Weights of a small sound classifier.
Model: mfcc input, moe expert_choice, num experts 16.
Rows from block 3 of a small sound classifier, named by matrix and row number. Rows with one number within an expert belong to one neuron, the router's apart. Each number is 500 + 40 x the weight over its row's rms, rounded and kept within 0 to 999. All counts start at 0. Numbers have three digits each.
Before each expert's rows are labels from the 100 clips, of 14848, where the router gives the expert most weight on average: "strongest on" is what is common among them. Only what is clearly more common there than usual is listed. The data: synthesized solo parts of chorales (CocoChorales).
# router: router (model.blocks.3.mlp.router.weight, 16x160), inputs 0-159
# up: expert up (model.blocks.3.mlp.up, 16x80x160), inputs 0-159
# down: expert down (model.blocks.3.mlp.down, 16x160x80, transposed), outputs 0-159

# expert 7
strongest on: bassoon; note G#3; note A#3; note A3
router.7:491462452525535478462443488442515514445541511474471492502429584524532494542525459517484530553552425480415456504507517505535462483530495547565513584418482525443505460466524413441457554468492517481484517497466467508478484495503439528445529552544509458479505494441488440507452488571496575531535479488416445525505545492491511530443479506447512523434523523507516528472458525555527467494489504529519436533470553584561484436522512524443438566452548520510433574488430564515468445477507511
up.0:548479452519545454457431450431507465493552530565411504567427519544573553478532473536505467540525446456429445482444519488538463547499507538569546523452478503514481471521526452476430559491457494440522521498456477506494535543454460497521493522466539493462461474409467448524462487486565593510540453528372503484472529493513510497500434487491474535468502557488562511463491535523559497545484493460523512518456518562527503411497481496498520542555502539478442512489439504519488457494551576
down.0:494523471529528495459488464467512425558498519514544517576501478457473543487582474524505455526484471504499437476442500565427545475542534509513506637517488505501485532535463470424493479471491473444510438460530515467449486413453399453526527544596521484478493492483470467540451457464543482542504472556465484465503470430479577469491501495467484500526547482456491502494510586519557496535489435508510510440457510517501488490555489469521462519511475484510394566476532595539505484515592543
up.1:563494458471535444493473480420504486497516534543385502527409487548516557484530483533504490564538465468442456439427500548555462557492504521532528520442528534513461476495523429467423534476478451419508472479455434512481493520441471481482497583465526492475506470400474498527443519484577575501539474508376474544478523463476537489441470533497520549468483518451562497451480507514561476512510475489526473493456549578543511457550487470454469535507479522531484504529458510508514468506546567
down.1:510488489567541492507483494445464413535488495555502546547500433486525579486553548531486469484492474437484514468484499565499480488489515525534516578419503516506424518489438478443415502484519549493527470509489505507477434460495438455542551522537505456477486481455455467496459450489608479511527513526481521461489551426491611473471525545476506489463497504389475543467473527549531572548512501444498512475473493547519465475553508478477479572554499528479425552535535577543539465493542590
up.2:444521527543456495525538490559485507533506481459534529427541485497516426455430555499500535500494550438469485560478500558470481455499504470461515490545533464519515506447474520522517466486558495461458566538495473420563443520507575498501526489469458535527445602498518530521550516548470447486468512470482532400503405491473480502489428522489489526456463448508528502529474496427525472454589488480485568409515490535481456498510464439522485447457454497451585503432529422440497569535464481
down.2:507420448534444552520471458478501478529559525490446415485507428487543549488501520475491428534469486496420488478477441538463487520437494480533535512546442417459509441452511449517518438484523534443478490572485485483486502538590502536609482513480485501603484501515479478499444469484572394533465453490529504568537480457489469511513512482445527478528527543519465479432423505490520546491530534549481391536519517562528464535532472486558529521451496478483440476482521504536450513469499533
up.3:406498464494434509522517486472503488512572486522443536462525469499494512382442518524572594494549502550446514578504428464511506533556509433499472470556521441535483452519414581525531482500524449546475524515474495454505535433448547479502535483528536539505525559467549507609502491516499527488441482528532551470497445499498471414476495487537483558488477483524549524484496414476448457497518480527547576544576466549531535452465460485538527431515438466514527473510518489466493501530507518
down.3:497455530493520522498546516565490490492454497496455486503482584477510415548472511449520498507437435532515512537562545448434475453564539471481547465514514511505453442499505484485538542593513509519560520482476457475554505497452450550526387434488461492537532527542558562489552556591493501504506549453505470513548440505491422437494494441504532502486493499606466436513505465459419471491516527486456530453487491513456518521492489463447547493548560459454542551494490423449431483457492474
up.4:504567482555457448511513547579508501496504470457498514463495455493503463393439498548493505522509518489487564566516490535459503468474484470497464531619573470520495490512460511497519502512468407444492472528481517442530481494483491481526454538432452520582534564480515591467540553483518523477509562469542540462538378463527539483547472577548470578486494482516428475477493501453559514496575496551526557440455485512550515492442542519565507486536515490541515465515544529434456522519481473
down.4:533540540520506446524539449507466465503492501543521578462465505534465485451576431542530494509438466536477504534438469482550523420437444465489510468508542460469454418442481511416497468499501560482522503529533509527453507411430526468455501504518546511542515522483483495458584533532511470460464491480408583521512518524483471457508542483511543520471506528490441528432523436447437469526575490434510511527449494467514556479478524524561518478533388430540507534455542480430520470505529452
up.5:483485495532462505527490499543553483485466526467461553466508465427453483520491517544511557486515577480535501545540407531493502565576480499493471460485488397497526432553420450537545479527489480447482445517460455464524454450480538454552472463477529534577462472498561451539530544533545581479458542507502522548564488498534443455601484503494534555506497506553524470552515463449470470519519464492454492479535497441455441505423453506558480457498446594465554500459504470453461533544478504
down.5:476420567559501405458480477425516541565456529553485498513510546457470493475451538500505578497507483456543522513553507555463555572518522465511485466463491439594491480462464469414460554522455460533543509509447454441510496536566533570523473535505549484530525502534469506454494563484583521458499456489495506492495499525460455482555492496411429485518544567512474411509535484522459543534508513509450469543505478565467492497462507507509441531446466532532458491461537523527435494598472472
up.6:510515493581476465541488529577507558542422539457553537491505489456550531464448436456508480476492558514503535595515483474483529409459547513419525481546475516534516484556453529490504461536474538463466463532462523443543470523600544459482488444434448476555516487542520560466511532498463416523514549453534507583529442528485501448539505469512499523441475455506487572485466510435486523558541468507492488491487454489501499566411511477465475505504490441476500498462518471429450493476431419
down.6:528519571514534403571570477493549524477414549506499472431536515493578507473492443491523522480475530507527508452526467565593591473538533561592482503504474553503461467463499497549519546513485522495507481484491516473491480456482527537470460506504482447542527530503529414481494535474473465524508545459429509489515500490540448476433500555541464537542533479499458507487518442442557506448547459475546510534469495591527482489520467535508442495518400372482513454428447483478494471523471535
up.7:513511496553446466438562557479500538484493527474405542486499438506463505479521500526543591455528400534492488513519438484425519507526470449432480484524508516545578489473458557536502459545484463527420515582494535504567485535538542461526534454450524610506509531456553572520498486473521495477499478473543530478527463473534453520542507469531511614537500494515492458463460496499490458512473459447483576463476516544506472438449548445567529484513504439490530541508544459515431537524444545
down.7:488484435499528454507509449512423443496465428566532584409444493536505495425505451481465494522471485535515541563526473535544522482531479432495480409535507504458445404480462512495463559541524468456490461446493477495501454441504556543549502558502540431582501420518515494543559514454543530458458555479485441519540483515442509518520530515464505513418532486452515484530513452505562519472511531483569507545479518495508474596551574517471456541499460482503471497489463428482448465461462489
up.8:515449456506498511524527500491582497509502440477508493424497498473461453499463545529508490491500487564508460501528538471514559530519435465435480455547560479539513483518503495558519453539536579438532552540480539463534518461526501458479557442428452576512473547476489569489486511498484464548506551464510492442490466518535480476570505465555445514524464416590481509516456478422492405588525460537535529486468495496523482476413463427562540489475441500499526402443497494418472546474517489
down.8:481514523495447558533449459480581529530519607544480474425531424445479468459543543510547500546521505468491471448549453418456518470473560418527514532520559436544483558505532541517506445490453458500522496498544450477463525452481495500512559497576558488468550415509549460531521477517504489492560511471503486482511503551441531515502527498482531432455501466511540491554486495544467449505534517446511476461495484439540517435531544506465417464503502565407541524502438524522393463521522532
up.9:432474559524506513514558508551515448482434443522531554474504520472464497449438500449526496473457523573500555502487463518498500534510468522438497482528483464548502518554415499560559427555500571443458458469432500443575512452539547512528520465505408487523532493494586481505558463450488483504427522525527488504496431492459502437606559506522446495476469467534441461540484461415535435491531481489503464526506440508467488499503612466505516448530476487533560458464500469458517484507460510
down.9:499548465450403482534543504480469526586545495467458555473504465535492520496519469537488532462513436474472561501439566479501418503614499487510479512500481544540477566440499437526482583550530556495484509476493523458520538499530529591475483582521476497492545577541531443478569516434483550410552507442545528484543466517532506515535476489523455478552477514541551571439569507513450416523517506448563496473445476501518489482490543514451469511523492456462459519467469475548453469484520522

# expert 13
strongest on: flute; note F#5; note F5; note E5
router.13:528507532449477554494429463455483540427521442437487598487548474477536534462514487463485501473507469550559498497529526472429500433429459502493565551551495497495444523450481474439436457529523544529492441414456575509441571465524505439460438485560494493449485468463486519452528449505501478492500495493516446521516486510467542511432470549432564574517535560484529518461580481532526550543553446511455572482484542507534433505471463524504483516508497487556450541503527537506437436486500455
up.0:464525511474486496549475491482557435519563434527519521473499480505480536456581542480537539498551429547521511486526424535568546518520564559502473496452456461458514501528438580581498505480548450499473484497462496516513449394558577526482484549508512510488495525515516557515444533478490536483461464509476464510495567491431574453460535499491493552470482516540459472443536448516478463357549480528455523531577468439515486527532466522459530525528479530562455472461502553502487566464549531
down.0:444493599444499456505516511505430498585522530520586503455494516527467515455581508466506480514540563504459533432488534457550477518490515549478487480505447560453491502535547600526503531514576471436512466471498530455536464443537510522426448511527482467550542500490495474444537527455487496505448452549489429479512479551459598483506550438490522472495605483501424516484523446490511495434499515507521475562517498469544513537490481542522458494572473504500435419552451497475504540461505583
up.1:449526516522450506441535515522449483511422565568511442500486477432521501491472525498527520527498589541502494493533528538525516562529498483486503484505578520457555500510564543506534497530496555384520532562490503460536473453494551506479570522481456425522485534512478522542492538572463492447448516514510513468437519586511426461611501436560517485485412504535448449515546491493544486517492519498543458444477423434467580473545548491444503478555480507487517458525425498439516514488524518
down.1:485485498505452461515476517517411583462482551481490543566540516589520454545526435414455497502534518534465548555442572533545502461497390469466471537443540472504507464553498448509561484526512565526505571531474503480449565441459464535473593457533454459537533493487491475502513480555483538548510496492550479541525432490525509506513478479503504557466484487510520513499522538483531540538397505458455458484496480517501553527519511531563505569524481561446511559505570505502461488446465402
up.2:504573506461500499544525553529464487559487479473476532528441523439455505502529518564510578563480475487499489551487556490466573526524547521541471493532476427473494576479441437547434536482462476516491489498522506455477505480565540498641489529480509448559492489587614511457519486468552495501520538452471547480518439485498434459500593483504530477580492476444491478527540513543503494460555531517485510439397526558500468456534528490502499462529433465465469488463488556501502482446492459
down.2:552503513509572563503496480483563501448531474492475617505511511521511536510515507526521488482442535533514572522512456484423496406549526472513515531523519439545472523499453452451490469513531497561468464560512596558518536482469521458556441478524582510496434451496459458546486490500530496541507538518493510583530490462503502412459524507487480548545471559475518515540435458461452575553483454458449554488451543515516437497419485515473453498470476554463505559532488455553397494520502456
up.3:461524509598479440442574587492546449544441526529434469489453492467477530533556550601437514588532480416508436533540478502496529546536505531472508445476511503487500526491530562549507545466472434492586479522483484472504513465506545504486507560448467507536468540495477481489493564484531502442428520509535497472486452453459456515485525499492429457574492455518502470522483517471484471490429497516564517420542476487445456498576557514474469511540434501489512443446435566447508516502543484
down.3:512477528487462508488531459495495555487496576533457453598493522531484593474594489477474513508566506507499477475483476467509454616514515487488492496528534494441517453514576524500483483510496491509492445522419487532425573554464480512525528435493475468496579521580510480444502494466541526516518497513499476555478557514521462467493509481509583486491476475520433476475530538462548520494493484489462405488439539455513517517487451476600548484468506492383558476517497414386470468463487507
up.4:508487476593497507483554511478474528514463542508521493415484475506454492545531448542441472441561483558494456416565513487531488507511482551467484505556541524485608443471598572480531529434584466477545518502524512537481520450522544466441500505497463506513460536565437537506534527516437479502451472476512510490428588491501470566543536474508490469475474499487501555474507463496509498485470510481511554475490538523405478537521542423479486467500480474486492435540524536529493641524567540
down.4:486469528438477565428430499506497544405508484432528430521598483528566454483441494423449498492472454496572527534376500524487438549495525503504496488543479460494491448574487513481569510457445512547479503548513549491476507483532443497570571459493489541501507537513521510496570469508426509504510455496534518498442540478549489577552496496498536523532538402539519565525545483504484489489391529524494435518541536492464531511505518504491552497500520525465589517576495484494504483485489484
up.5:482429489493503494401468485463457455482542467471531507517450476548532533508578486480504460520520489465447461430458530521536446505545542595520475530495520552486483435475561525469444480448533512517526492502489547517494510495478453490456517511532527493516432524437479543506465528483508489545435469455537448536475537468500546482497557426530458503507542495436522538409528534520507536510456493476486467530481490498481546496629465472480487536607541471533430544544512598507570551537596547
down.5:509473480473457494431520518550435511512509594500500401520569508507510478530520486415471505482522480533511479438464501493528427534458508545441448503447471555441494454483578534449575491435466555514513512505511490573524513565525416528523559475513424492500473526517513520424519452609427475486530490547595508482457527477520508548537493483577522475480474463475480546497504532548563481590467574474477419535513513459499532475551547513458482513521557532537515463506481515521520493495515513
up.6:478529546541514494440531528514489517556501570556443492477449505465501478519506445466487510456522553509471436477529510459543484552532495462485470493437495501467477546504517485515608507546451518438457561569435486423552482509468519466555547532468450517470495556497522527559506535560501465507472467539561543523493483501453469421532534425563429505553453408467517468518514497450532424526464491498502438410506464451440578487561569460547503503541508463505495526444472491428492545529478512
down.6:540539491538563536491514505503470452483454510574525472562565515474459534512482428458458478463518491493567501507526443497433561495456471469514516486512534531534491575417481504477461462491521545434523481442614507481492517459532518517497493483460493511548523572562476495486490515429503481430544545483451555463475544489542493544420535507571445452486511456442499496460497565428444524476458499501572478542503514513409478453490511540507510545529496520454469602522581447458561514447502469
up.7:445481509466423501490552485429526471551530476491474502454477540551478494486579583505509560547611494552436504505495440467555478489626587498530442447453464499509527434537552523555481568490508409498552457500481528497500459429543523467459522469518509450460535536473544498478467493453518530500472444491500474467456587522501507436495464487532504482500531497484473470495523460479495407477494565441456525490512475498519518396485459532540433444529502498483486454491487521524512515485549554
down.7:496509513452406531520473513444417491578494491500508582459494461550426570518513515544465399517547538548480504524457514500545521510516533535452466523565493501460540475558491556514465519514553422451489407519442499442558463481547504516450447465513474449564559502501511550430480534527489500562490548438497474435482540494432559505548523482554528515496538517517446522464509470564540523510524494551501515581518506489513480477463501521486464504566547501517433503477441551508539497511500603
up.8:552518498532568532561456456540459568475496461478483507552482543498544444502444488506513448484427542553506540531496565468458549484459466438555529484541538479545422482522416411439445429549491511559485502484550518546482507569501498455498505463516536550484506501503580481447510472461542452541551602430521526523514457489545427530496428531507487525491504510482555528564443567480507495531549437499489505460469498533571480450459563485528504510459516509489551515494538502515490452504431439
down.8:502499497506560540541496548438456480517471404441523640550481477528508520400498500497571503543422493461517462506520513498399514452479476488511518572488489478559430500477473503526512529482563537543500485408429526500510495454502498456543459517482517547507477481505470459580529483452578524542503524500455507518512506440499548492503510521489534501557534571491526511472436509483461579480547430493494563483419446522486452523476554529530460460493511487503475626502503497510480547533486483
up.9:450508512518458500453591602530527480450429456519452572492463561426505547514542456539516523497569504464450533470513498518533555559496515497486483461488570552437494569533532493503509549483397483474484482521498498484537458509488477538544469516491491513509558541464520496506558513550447514436453491575528574491483491504475475471545501494454437521608490437499481460491524484550534465517615465512498431458450546499494546439494541553473473455495516428433513497513434555499503515480475479
down.9:522503550478516524566477527459508548445551427364493575507510529460532503432475498506521469434484520521532578487421520471424471492482590523503489571468452535519433496494531528552477462488509522480537498499498567520486483491457474529485464441541556502446491434560466503490474511460454511552477473505526479487471542508480486501522448520520475543517531522533515462459502527570522515486521481471451516500545525491477437460374478559492516425399490457538496503508511491546419525432458574

# expert 15
strongest on: oboe; note C5; note G#4; note C#5
router.15:483488545461516552567476528482475507441477430572504531524454531461466564519581542510495428500463513584531522437472515475516456477505475499542510508433495527539576507420565509556491492524469554511480460470579566485495440467421514578472453554533545502558555515528455472461523427506501538542478464451444428525568513447525505496411589547529493509525499524459508429487552567495490455498525522509508505533461477476454482548538488530460501461456524478494481523530520511461550566505462537
up.0:529490441533495473557513517495490539471529499423436498515472502483543507506503528524475527463509505474423480542497544516437558491515554452546419443541509472463525529457497457457497508508509429522521543481487457513443532548542501468598560440532407472468442498454492457505518553529531515442555540461518540548485464449501497501496406511546496470582497465493494482520429430518538538533486518475507515446485512596479515391478486495479505453503518474440542537486441543575483528543539393
down.0:545559512506510506449473506600468557528501532526485441524519461533529441433522526483482443484472592546487539564480482519556478456540408438556480527501533563517441487524529541461519428461520446471494560520472472489457554511418545485487492495533500507511471473526462536564514501477424594523550513594557465487433456588554531538500433498473462508458457484490507524522532522431477466498464529438473463528498476485491479527459488430506493527471601479521507507498564500563501502534485513
up.1:493530410534475457554460492545480560492514604481481481474504409534524508484544545495413514481545477534429443594465524564480430536494506493533485511497557481522503433509473444488442485476536519492510544559447524509499557474482546481511513466506438531436439519457522535525528542433489459487510500507540528540476475515543528574517485465498433486574456491523507568438534445441547513560433424464512502483467475586518490465481505470466497571506437481478528506484509551524479567501568461
down.1:540397421552497459471475480508566469480563512540485548493532517481539511475488519440536498540571494501484474511524490480479508574456491475430510567497490457443559496494514464450485441502524493475546497501449435525546492601511549483591585458451551530510504533483499560501461524577534532504477485539433487539517485459511555559544473514558583536490476545548463520483592483450473416536535520491503514553461488523475481556582487447529553493486509542450519503482508517514485561493436448
up.2:505513498464543534473477439460547452448588452541528480467571511466487515525512519497534507487474399549577502491512442486509495530481532522463533480470527487455490521530534562529539542450494574498472507458528468513424445453528587535490474540486564519416506480535485513489431471451542532488485479470410494455559573535481514514457562529493496451488540541563472501467557496524456481424503493543493516556562541442538467556549470508439545501475451586474549437501526504541526564435475506
down.2:506568545529534525487507496515468443516519448514527546533458515521457562467537529487547478502454467503481467488508458543536501459458524564532540532478529535516463535540416549488476518449511507474433491434495471473522506447461500484499442574526527510510533430541466524516469516476561536520470449550476528504521549473402541478414569495522510510461578554473427447464525468596413500473489436487456509599461564528509488594531528555437454496533442509547480508543500518497494532445447518
up.3:501501492473496547462541473538585503477574467566534490479578490458520500520563528501498500499469370534568469473550467520520484560455527539467529495435549426517512494509561543497549517482477523557459529501483430537452480468508587486497516535507527506380491485521484511527474462483529515473455447521427485452515566474463491534500553486512568493508521503529509496467502490494477429457463524582476500539587539486510493544545473516463534490403444517439556456502533450512518571427485549
down.3:505592537492562546451467514464524394499486443531500478510450479519461516522524518505527522500469484499552479462544522536457507479473503538493555588475486596480485511518490498453483504471534570510469443487545465531522488465493504523498477523487599528514557456540459545508508507455529485551499553567475520497519543466424554511461564482536581555512577545472397496473498437552401552444513505484443542598437493498490468522475458507492516540499443503506537456584545537498514508442505507
up.4:482542520534435532547533557456453519553439506482534429517514518509506445532547458497534488448438531545492457465506554485557481432531455523557458468467454518467537492451522414540534509414541446496547472578564527537512565438478435535461509538529494477545543527455469467490521473452442519503490475534546486545447498531511495439472486461505456446482500461480528488561462516507484500575482510452519539519455483468511431433578530496501438533549521473547468550540536572482550427526572534
down.4:457540529502486512589548562480474484503466421503577543529478513503461456465581479517546483450444509564446504439477515457478507408499541580557504475524457521486492495400513477539506507462527500467543464488533617521540506407493419465452451552487533524548533498458428396508526499442486502441510473542491449586511481522463511486462514498466493461509517506466479485505463501487444518493507428468534549510459496476542437509535463528492439486531433441527465556529522514504500525550503527
up.5:497435411471479456482475458514491540514486519430510503425556456477506498453493508491419512532571463478462443530469538467502479489506481457490464584532534459552479445503485456525513491478491536534489538518504501459510593466518516473537528489489440523493412476484542482484459498458548422513530578502428563467491457448474520575547441488483403468465435451563535565470490413461548472536502434460498470472486484596480524458463473424500465503489479498475491503407492487485486512504568504
down.5:427464453545510510390491480458568508507540486551483530482505534565488466518503510525434532523492468483528526541514466467584505487491571534463571517501515511507513446519476525538504464501488549520401551500536437474465619516558547488501463433509460497522439600526476541451536451536542487470440541540491501471521533504510480543481442510473450482550466589553488551480484518428483560520477511521574534500522471489516526547485546483559535499564479519438458528454432512583519540495493518
up.6:532456525558446553536542510472417536517442511481513423554528492474521471558547439543503473452483501497492511467465620486504438489587480497526441472482485524496602488446551396502523520492537483568535525543519521549519562486453475497471448461499506483527491493428480481480468469461448485527473494495580491502498465540494488469458422488522492511520510471463569475528471558517479514551487549446482508525522516433499443376548531499516518479528559464542502562527512535463582463548543488
down.6:421531591488482473513548561465494449478465497493543511475504490465498530516536480458536519517424493544507498475501546509553515457489511607522525516459485514484509510468506467564484530436505492447553446493511577499501515467517468502462499540526495521553529484461429472470605463441417527447522531464524535557552534498485503454460586506445541488500554570486431479473451487546482498500545439468485460575446457504532515495553491467422474544532460428552393517537479553454460537473541498
up.7:513512505488497448511552514514555514474489483509477609459488469522485556381550498517482553548452448470502495556429434446531513459465494467523497425567541490608475438443485467455460492520483460521488488428515476504486445455477585502406525504481541462494486503512513555465517539507576487445507509421465514499488492406488514475464513550480536570524497525473496507496500452507503490464588475513493597509534513521463451504516517459441489434465404479475509484520459485499504557500542550
down.7:488564552402520592465465483539456442462516496568548470500566530504518482533489439478536470394449504454418480485540540483469452490468521514483548520479535496447466560597473521485533504509519547495498534540469476498483477490535517508514536492533475515494460498552459480525477433477478469503418559569478473490593518522486517542476557486544572477486569569556458515512455605549447477472490526504437485488548465462524522523481484523446598547522503510461544433519535498482543505512509521
up.8:526513489514491435482546454520537544588489546504490535451478415480523454481408508535499553520509490472475438567479501488472535505584461434485468501504514510561482419481465490482489511556529443544488565485463453451481528551467593479486510400455563500514468467526549556505521484507510477460477488547521585443439461501521512446537487499525446451540451442524537516468553477424500479436535436450544508511499493478427558462475486426536506541524450494519493474493432472485432458456502519
down.8:527528472567508459502505523564450496525441505498511518507515449648497516517509445422472471416527487513506470539490546504482504496511567456485527448515456531486486450455507501578488481545478473504445471604471485561535507547513437391512456480443439485415493510484484487517499496462545479483480487487560514526436518486525459548441499484524501506457551528474524496546571505474445520519504485434530431497569482543536519466478468414480447499412471516490500552519475476595513478450551500
up.9:465467522509516476454517524505516517492528504477483392459511502434502509501488488474547524463557469435494464493497517495470472580502566495395513487495573521431492530567470481478512422505475484485510542556436484473579580545487472496548533496479436511505409621497483529570547490534500424490556508545483496456475473509546494506517508481529460524477482449587495474507541488487507448548492545529475449491558461501547598499548507451564522529529533528444546472485545481457459490452472410
down.9:449468432537503474477540533521523512482515469482478473441452450541487491503399489467510512503510559493481431547465607500509508466524518470487493505532502481502460500526446444561505407539552527553501531539457494534534521507521519472511555534524496519479524524406548535474531537535528481518582431547502588479482483469590463526540503458540501500582473490531556543493498482430603415519526559532533469445507474527564568505530514451538511488536511496494546502430515459470445496588538468

# expert 5
strongest on: horn
router.5:478523475437508507473501476520481512486496507513541466471590460504544544546489451528545427532479535474561576427474556529435520463488465559414508437496499494515512512496517542530580526455462506500567539483527534567474540533533464491456523418456459463526455501444532481459472549465520470543543573507452535460479544530542505525530510535477501441448531465458484447531516560464556456508489570507430493573528492484499562566464458508548489441552556563483493523535556437479508557515440438
up.0:432449463497482501571568541510591499562528455540465580402425458545491494485546597521563479556523454511502504537529521531533538532528509519616491484495556473580548472472471498540461533580507526487524552521457433529455537466492545528512507545511493497509515480573473519488488505420498536459473499493414509521498514493518487477469517552517549435483475531442478459474539460446513521416534462485536553473478540600453501480520474453514498520515449469524477515447513448450487502481523519
down.0:481489452516503443490500460552531528555509515405473546566448482434471479509522470554533538431537448587565432501575502511505485545512555505463567479460547512447487465449505461478464488502479513536506564530488481576559519470481522495513557481447532616484467500605574542486501543549520467484496467521438459471533510537464489485483499520497409559481455463489592501526505444461458431523490482521478502464499505483439458510509499525515536565499548492532510531471512588481496422538492485
up.1:556521480541497454579471494490559525486539419538459443510496489495451535493503522515506560549455455523407428473495469408528478532488550476541526512469478512571517418467468483528494548514524499487523535492410452511478596426458526478453503549485461468520483536521519503510490511467520542496517492484440518495500476463457528522463544476489444530578519456543495425536559434465512464463450448476602575447507498535453426471480489442484528474486481546494462463498504549536519452524604520
down.1:541462485508478483455458492513595519529502574382498501513515497521519592469459425514489528449508501507517527549534465529562552442474553474479496498537516519537522402517523538571523436418529501450503586456475488568512558557478493502547557534505565506504487550471535513501460513543522484503573482525536500479545529514455521436508515487529530513411470510509539492517560520504505448446471446478495489482455453511488508406471424461480447494514575486469540462480520409516543525491430508
up.2:492499461491543502531547483507556472512514451572515540458546492492502449445490525463509549516527451526484484525429448543523514558549509436574597466463496474515500468501437484601500572506487441513522471536529515444443472506475518556572599515544490517490473451487526497586485528461522475510472437474456565531486431440539454449502471509505447500543502528473514473512507496484497422507503510471516567435513529553500398476495515407520563450521493486496458436451513487438440463545552501
down.2:455540460482474538499444482460513472517563541472510452508441461530525448420455407490435520519453501497528523501505480554526477535528485532472450476494551498458479502530457461469478519491525545450522515549477496517451495504496585554392496540471454507466521511521463511527580467526589535525469455467514465560452503470481503526490493465481467507582407444454560525452527557514500533540462520506417428489522635467530529511488497538501496442528563462500608464516483491543517492519456478
up.3:527510415540518392551459523430572570527497487569483527504472426539488451418522522445480560508482472483502520534522462529522550492444515445541520487481539523551484481482452444481427535450548460466493457506491429487498478422480527505519542581423514460514517463520545499487483588428508475457498549450446488497527493451523515549410474540468504446498473500496510542449499484479517498483540470504552529498536513521488431471522495465437532454552411463487477554502474520470459521416561504
down.3:494483479445468506513488446589504478504569521458489439530509479493588510460486496459526482454542412522564522558502439449468466548468521527474473469486477523488457545530492509558489550507472530478538561477418449486462460494564522573487592498560450510521444465468526525463431483518475519467546483478576474417524405510513435489519497489492469447541495450543526508534593511406480504516519547509474444452524530462499524524558480504493527515456474584492515489443464501509570423505499460
up.4:482577460512509467565500532501541443496508417544502539473397506498469484422502545534504555604537474547487503548471472519459505561484442488537539453506508470515472498435411501487492512517529494496534493475488524461479439445483573563512501551469538459496541527499480550467405544385523535469489523497418553479590530500457494429459495547487449553500423539525528484495538485495541464464508460513544484445496553562497472451512487477450513475546476529502476494427502513410490514512504516
down.4:428456493410467436468562514547447474502569493514501406484544483446506482509553414484468501422499469504554506470486538445539481572505496471475556519464501465493512536534523433587538529488479503548443545527518464532471471549493514498548531523515429514490491538523473528491565484527493485477508518510503443482469466477484441502510452460541483377592513522517554519483518568479513467482457533517487410498534440404547605538496481486471498515458578509504519487503453468541512501493486436
up.5:535487494531461473443485471523518535517538455537512491490492504520472530476506563596486569519511466531458455481499448546548545523552585535561562491439528497534515430473518485535476483431545516472521548489484477480511402473511512539494554552522473404508519547482430503481469475441522530499413479455437540524421505472491501546472464542509493545509470479497506431440505448474468450477484503445447613447476479536492489458515506493505587406472455521473485531449465499483416504538571524
down.5:489482488426535572545446464489520451492539534549504513469473508493552468435443552463534558479531541562497543488522486460506452519506549542426520488426525471519487428537475563486501499491568482488482568511534536531443508523522468517510507514575552503513521436611511580442460508508504498501469464469526568429423454427459457519535463499512460517498487420511535480545510526414484501476479498505512578441527538474461492494519406498480526495534614553517476542547468491524495473532521455
up.6:475502481561539490480526530475542498537500487528474523455440515490491518377531543567556539535486521503444531506447521579504502496501552477587467553476459471518498456508485492585486468496541511459524479508466463439451519472472537452546536507512572484497518475463509506535469580390556488481538466483442592526429488513418507472478522573508456495513473509492454507431509446456542520420537427522541542459542522564505467517509502390442542523494465462509450516497512504471481547451541509
down.6:482512436475526517474542455553503537523512525526493469521533480474503492503447512473468508505510513443481477437490429452560453654501535460508446512504502498482504504506507502548474505534473527523483528569572458589460536570528483500561572472472488529380514552553549498466457468520447511577494464479463500474464535521546512443521497539508429470518504461535506500510578477482516462472472489511459511466516570411509486520493528427519593441500591518518588487559496470533471508526474547
up.7:534515455494498432481576517519517467524527464503454521434438525440495453487509500520562567457487464470419395561495456518536462543520468441492518549471526414538496482468495459475479543538513476531481558525484438506443479445534543445500529515561488444476517510494550583544515444499570481402461496495495543529470505464529445510447500518492494549522407507502543455429540453460528502456481467419571517465483530515458472421463485490508495470477447510456450507430474573518482490481496458
down.7:517588508574467498513495496474457555495514527540606502572549470486527377589510520488518455459502457521486509430516410471468503521512502471573532543504471544564491444488498504570467441517512464540493510537558487508541511534572524546410501518509486542566525441505538490456523540519466463467450504537505486488513507542477508518522419512479479502568433510501449559536468547491455513515490506502511511530447497490497507494469488573539452477490475528603426475523561460489439591477493498
up.8:527512453459513489500563511522512474505526523550404473500398461521531534420522500512533525547487413497463418558449503506517508504416510499520536538457530448499491497482488429502474480500503493470468483515415451491422482467535542531539550566513514439468439507485475577498457556503546499459494530530430515506550538495465490500519520466498487514581479545498529535451493473471465434457541434463513523556468512537459541473620544479471572502543418504485497495521473547523526506442586443
down.8:457469517485593495421496515538615481420544490495605459443560484504488429545485451525475527469533526534501457494497497456524434526498521460532550471452490519463540463464529501560469475463496453558504539509539516548421526491595487498546556545573454559511501480512480478491466489529467523525507474540585546537557515523501516431475511477510517425541455511481458552471499531459474459496511520532480503500530478499440534504473472440469459564548500595515522418512452495558535448510451521
up.9:489513493563505452453531435469536503548556459585484492442512518415488475469552520526488557528531481572512461477515448521519534521563483476534521475490518388462520442453495463567490513480467521474558475465492498498444537487488543551548516478486510503423506528444486510510487504478579510529546419424444517542494459533530515470468573448474440494527512433533514551485511510462464437469476457483523558516583517467453534478564498489491515492435456475388501445478478515486465575503583539
down.9:566492533508519537459515497494519527519511560503550493525472489568499485492393501475491500488486473552504489471523507492541522491481432527436512433417524548417499497567585523556491452513527451531513544547523463537514447528545502542525495462492485537449494437531563550588546529557473475517537548531470476440395524458531515504511468536531470489510491482448571500543421487456458486386483484456451556457475534513450491548425502516435532491477517482469536463496495437504536507493444413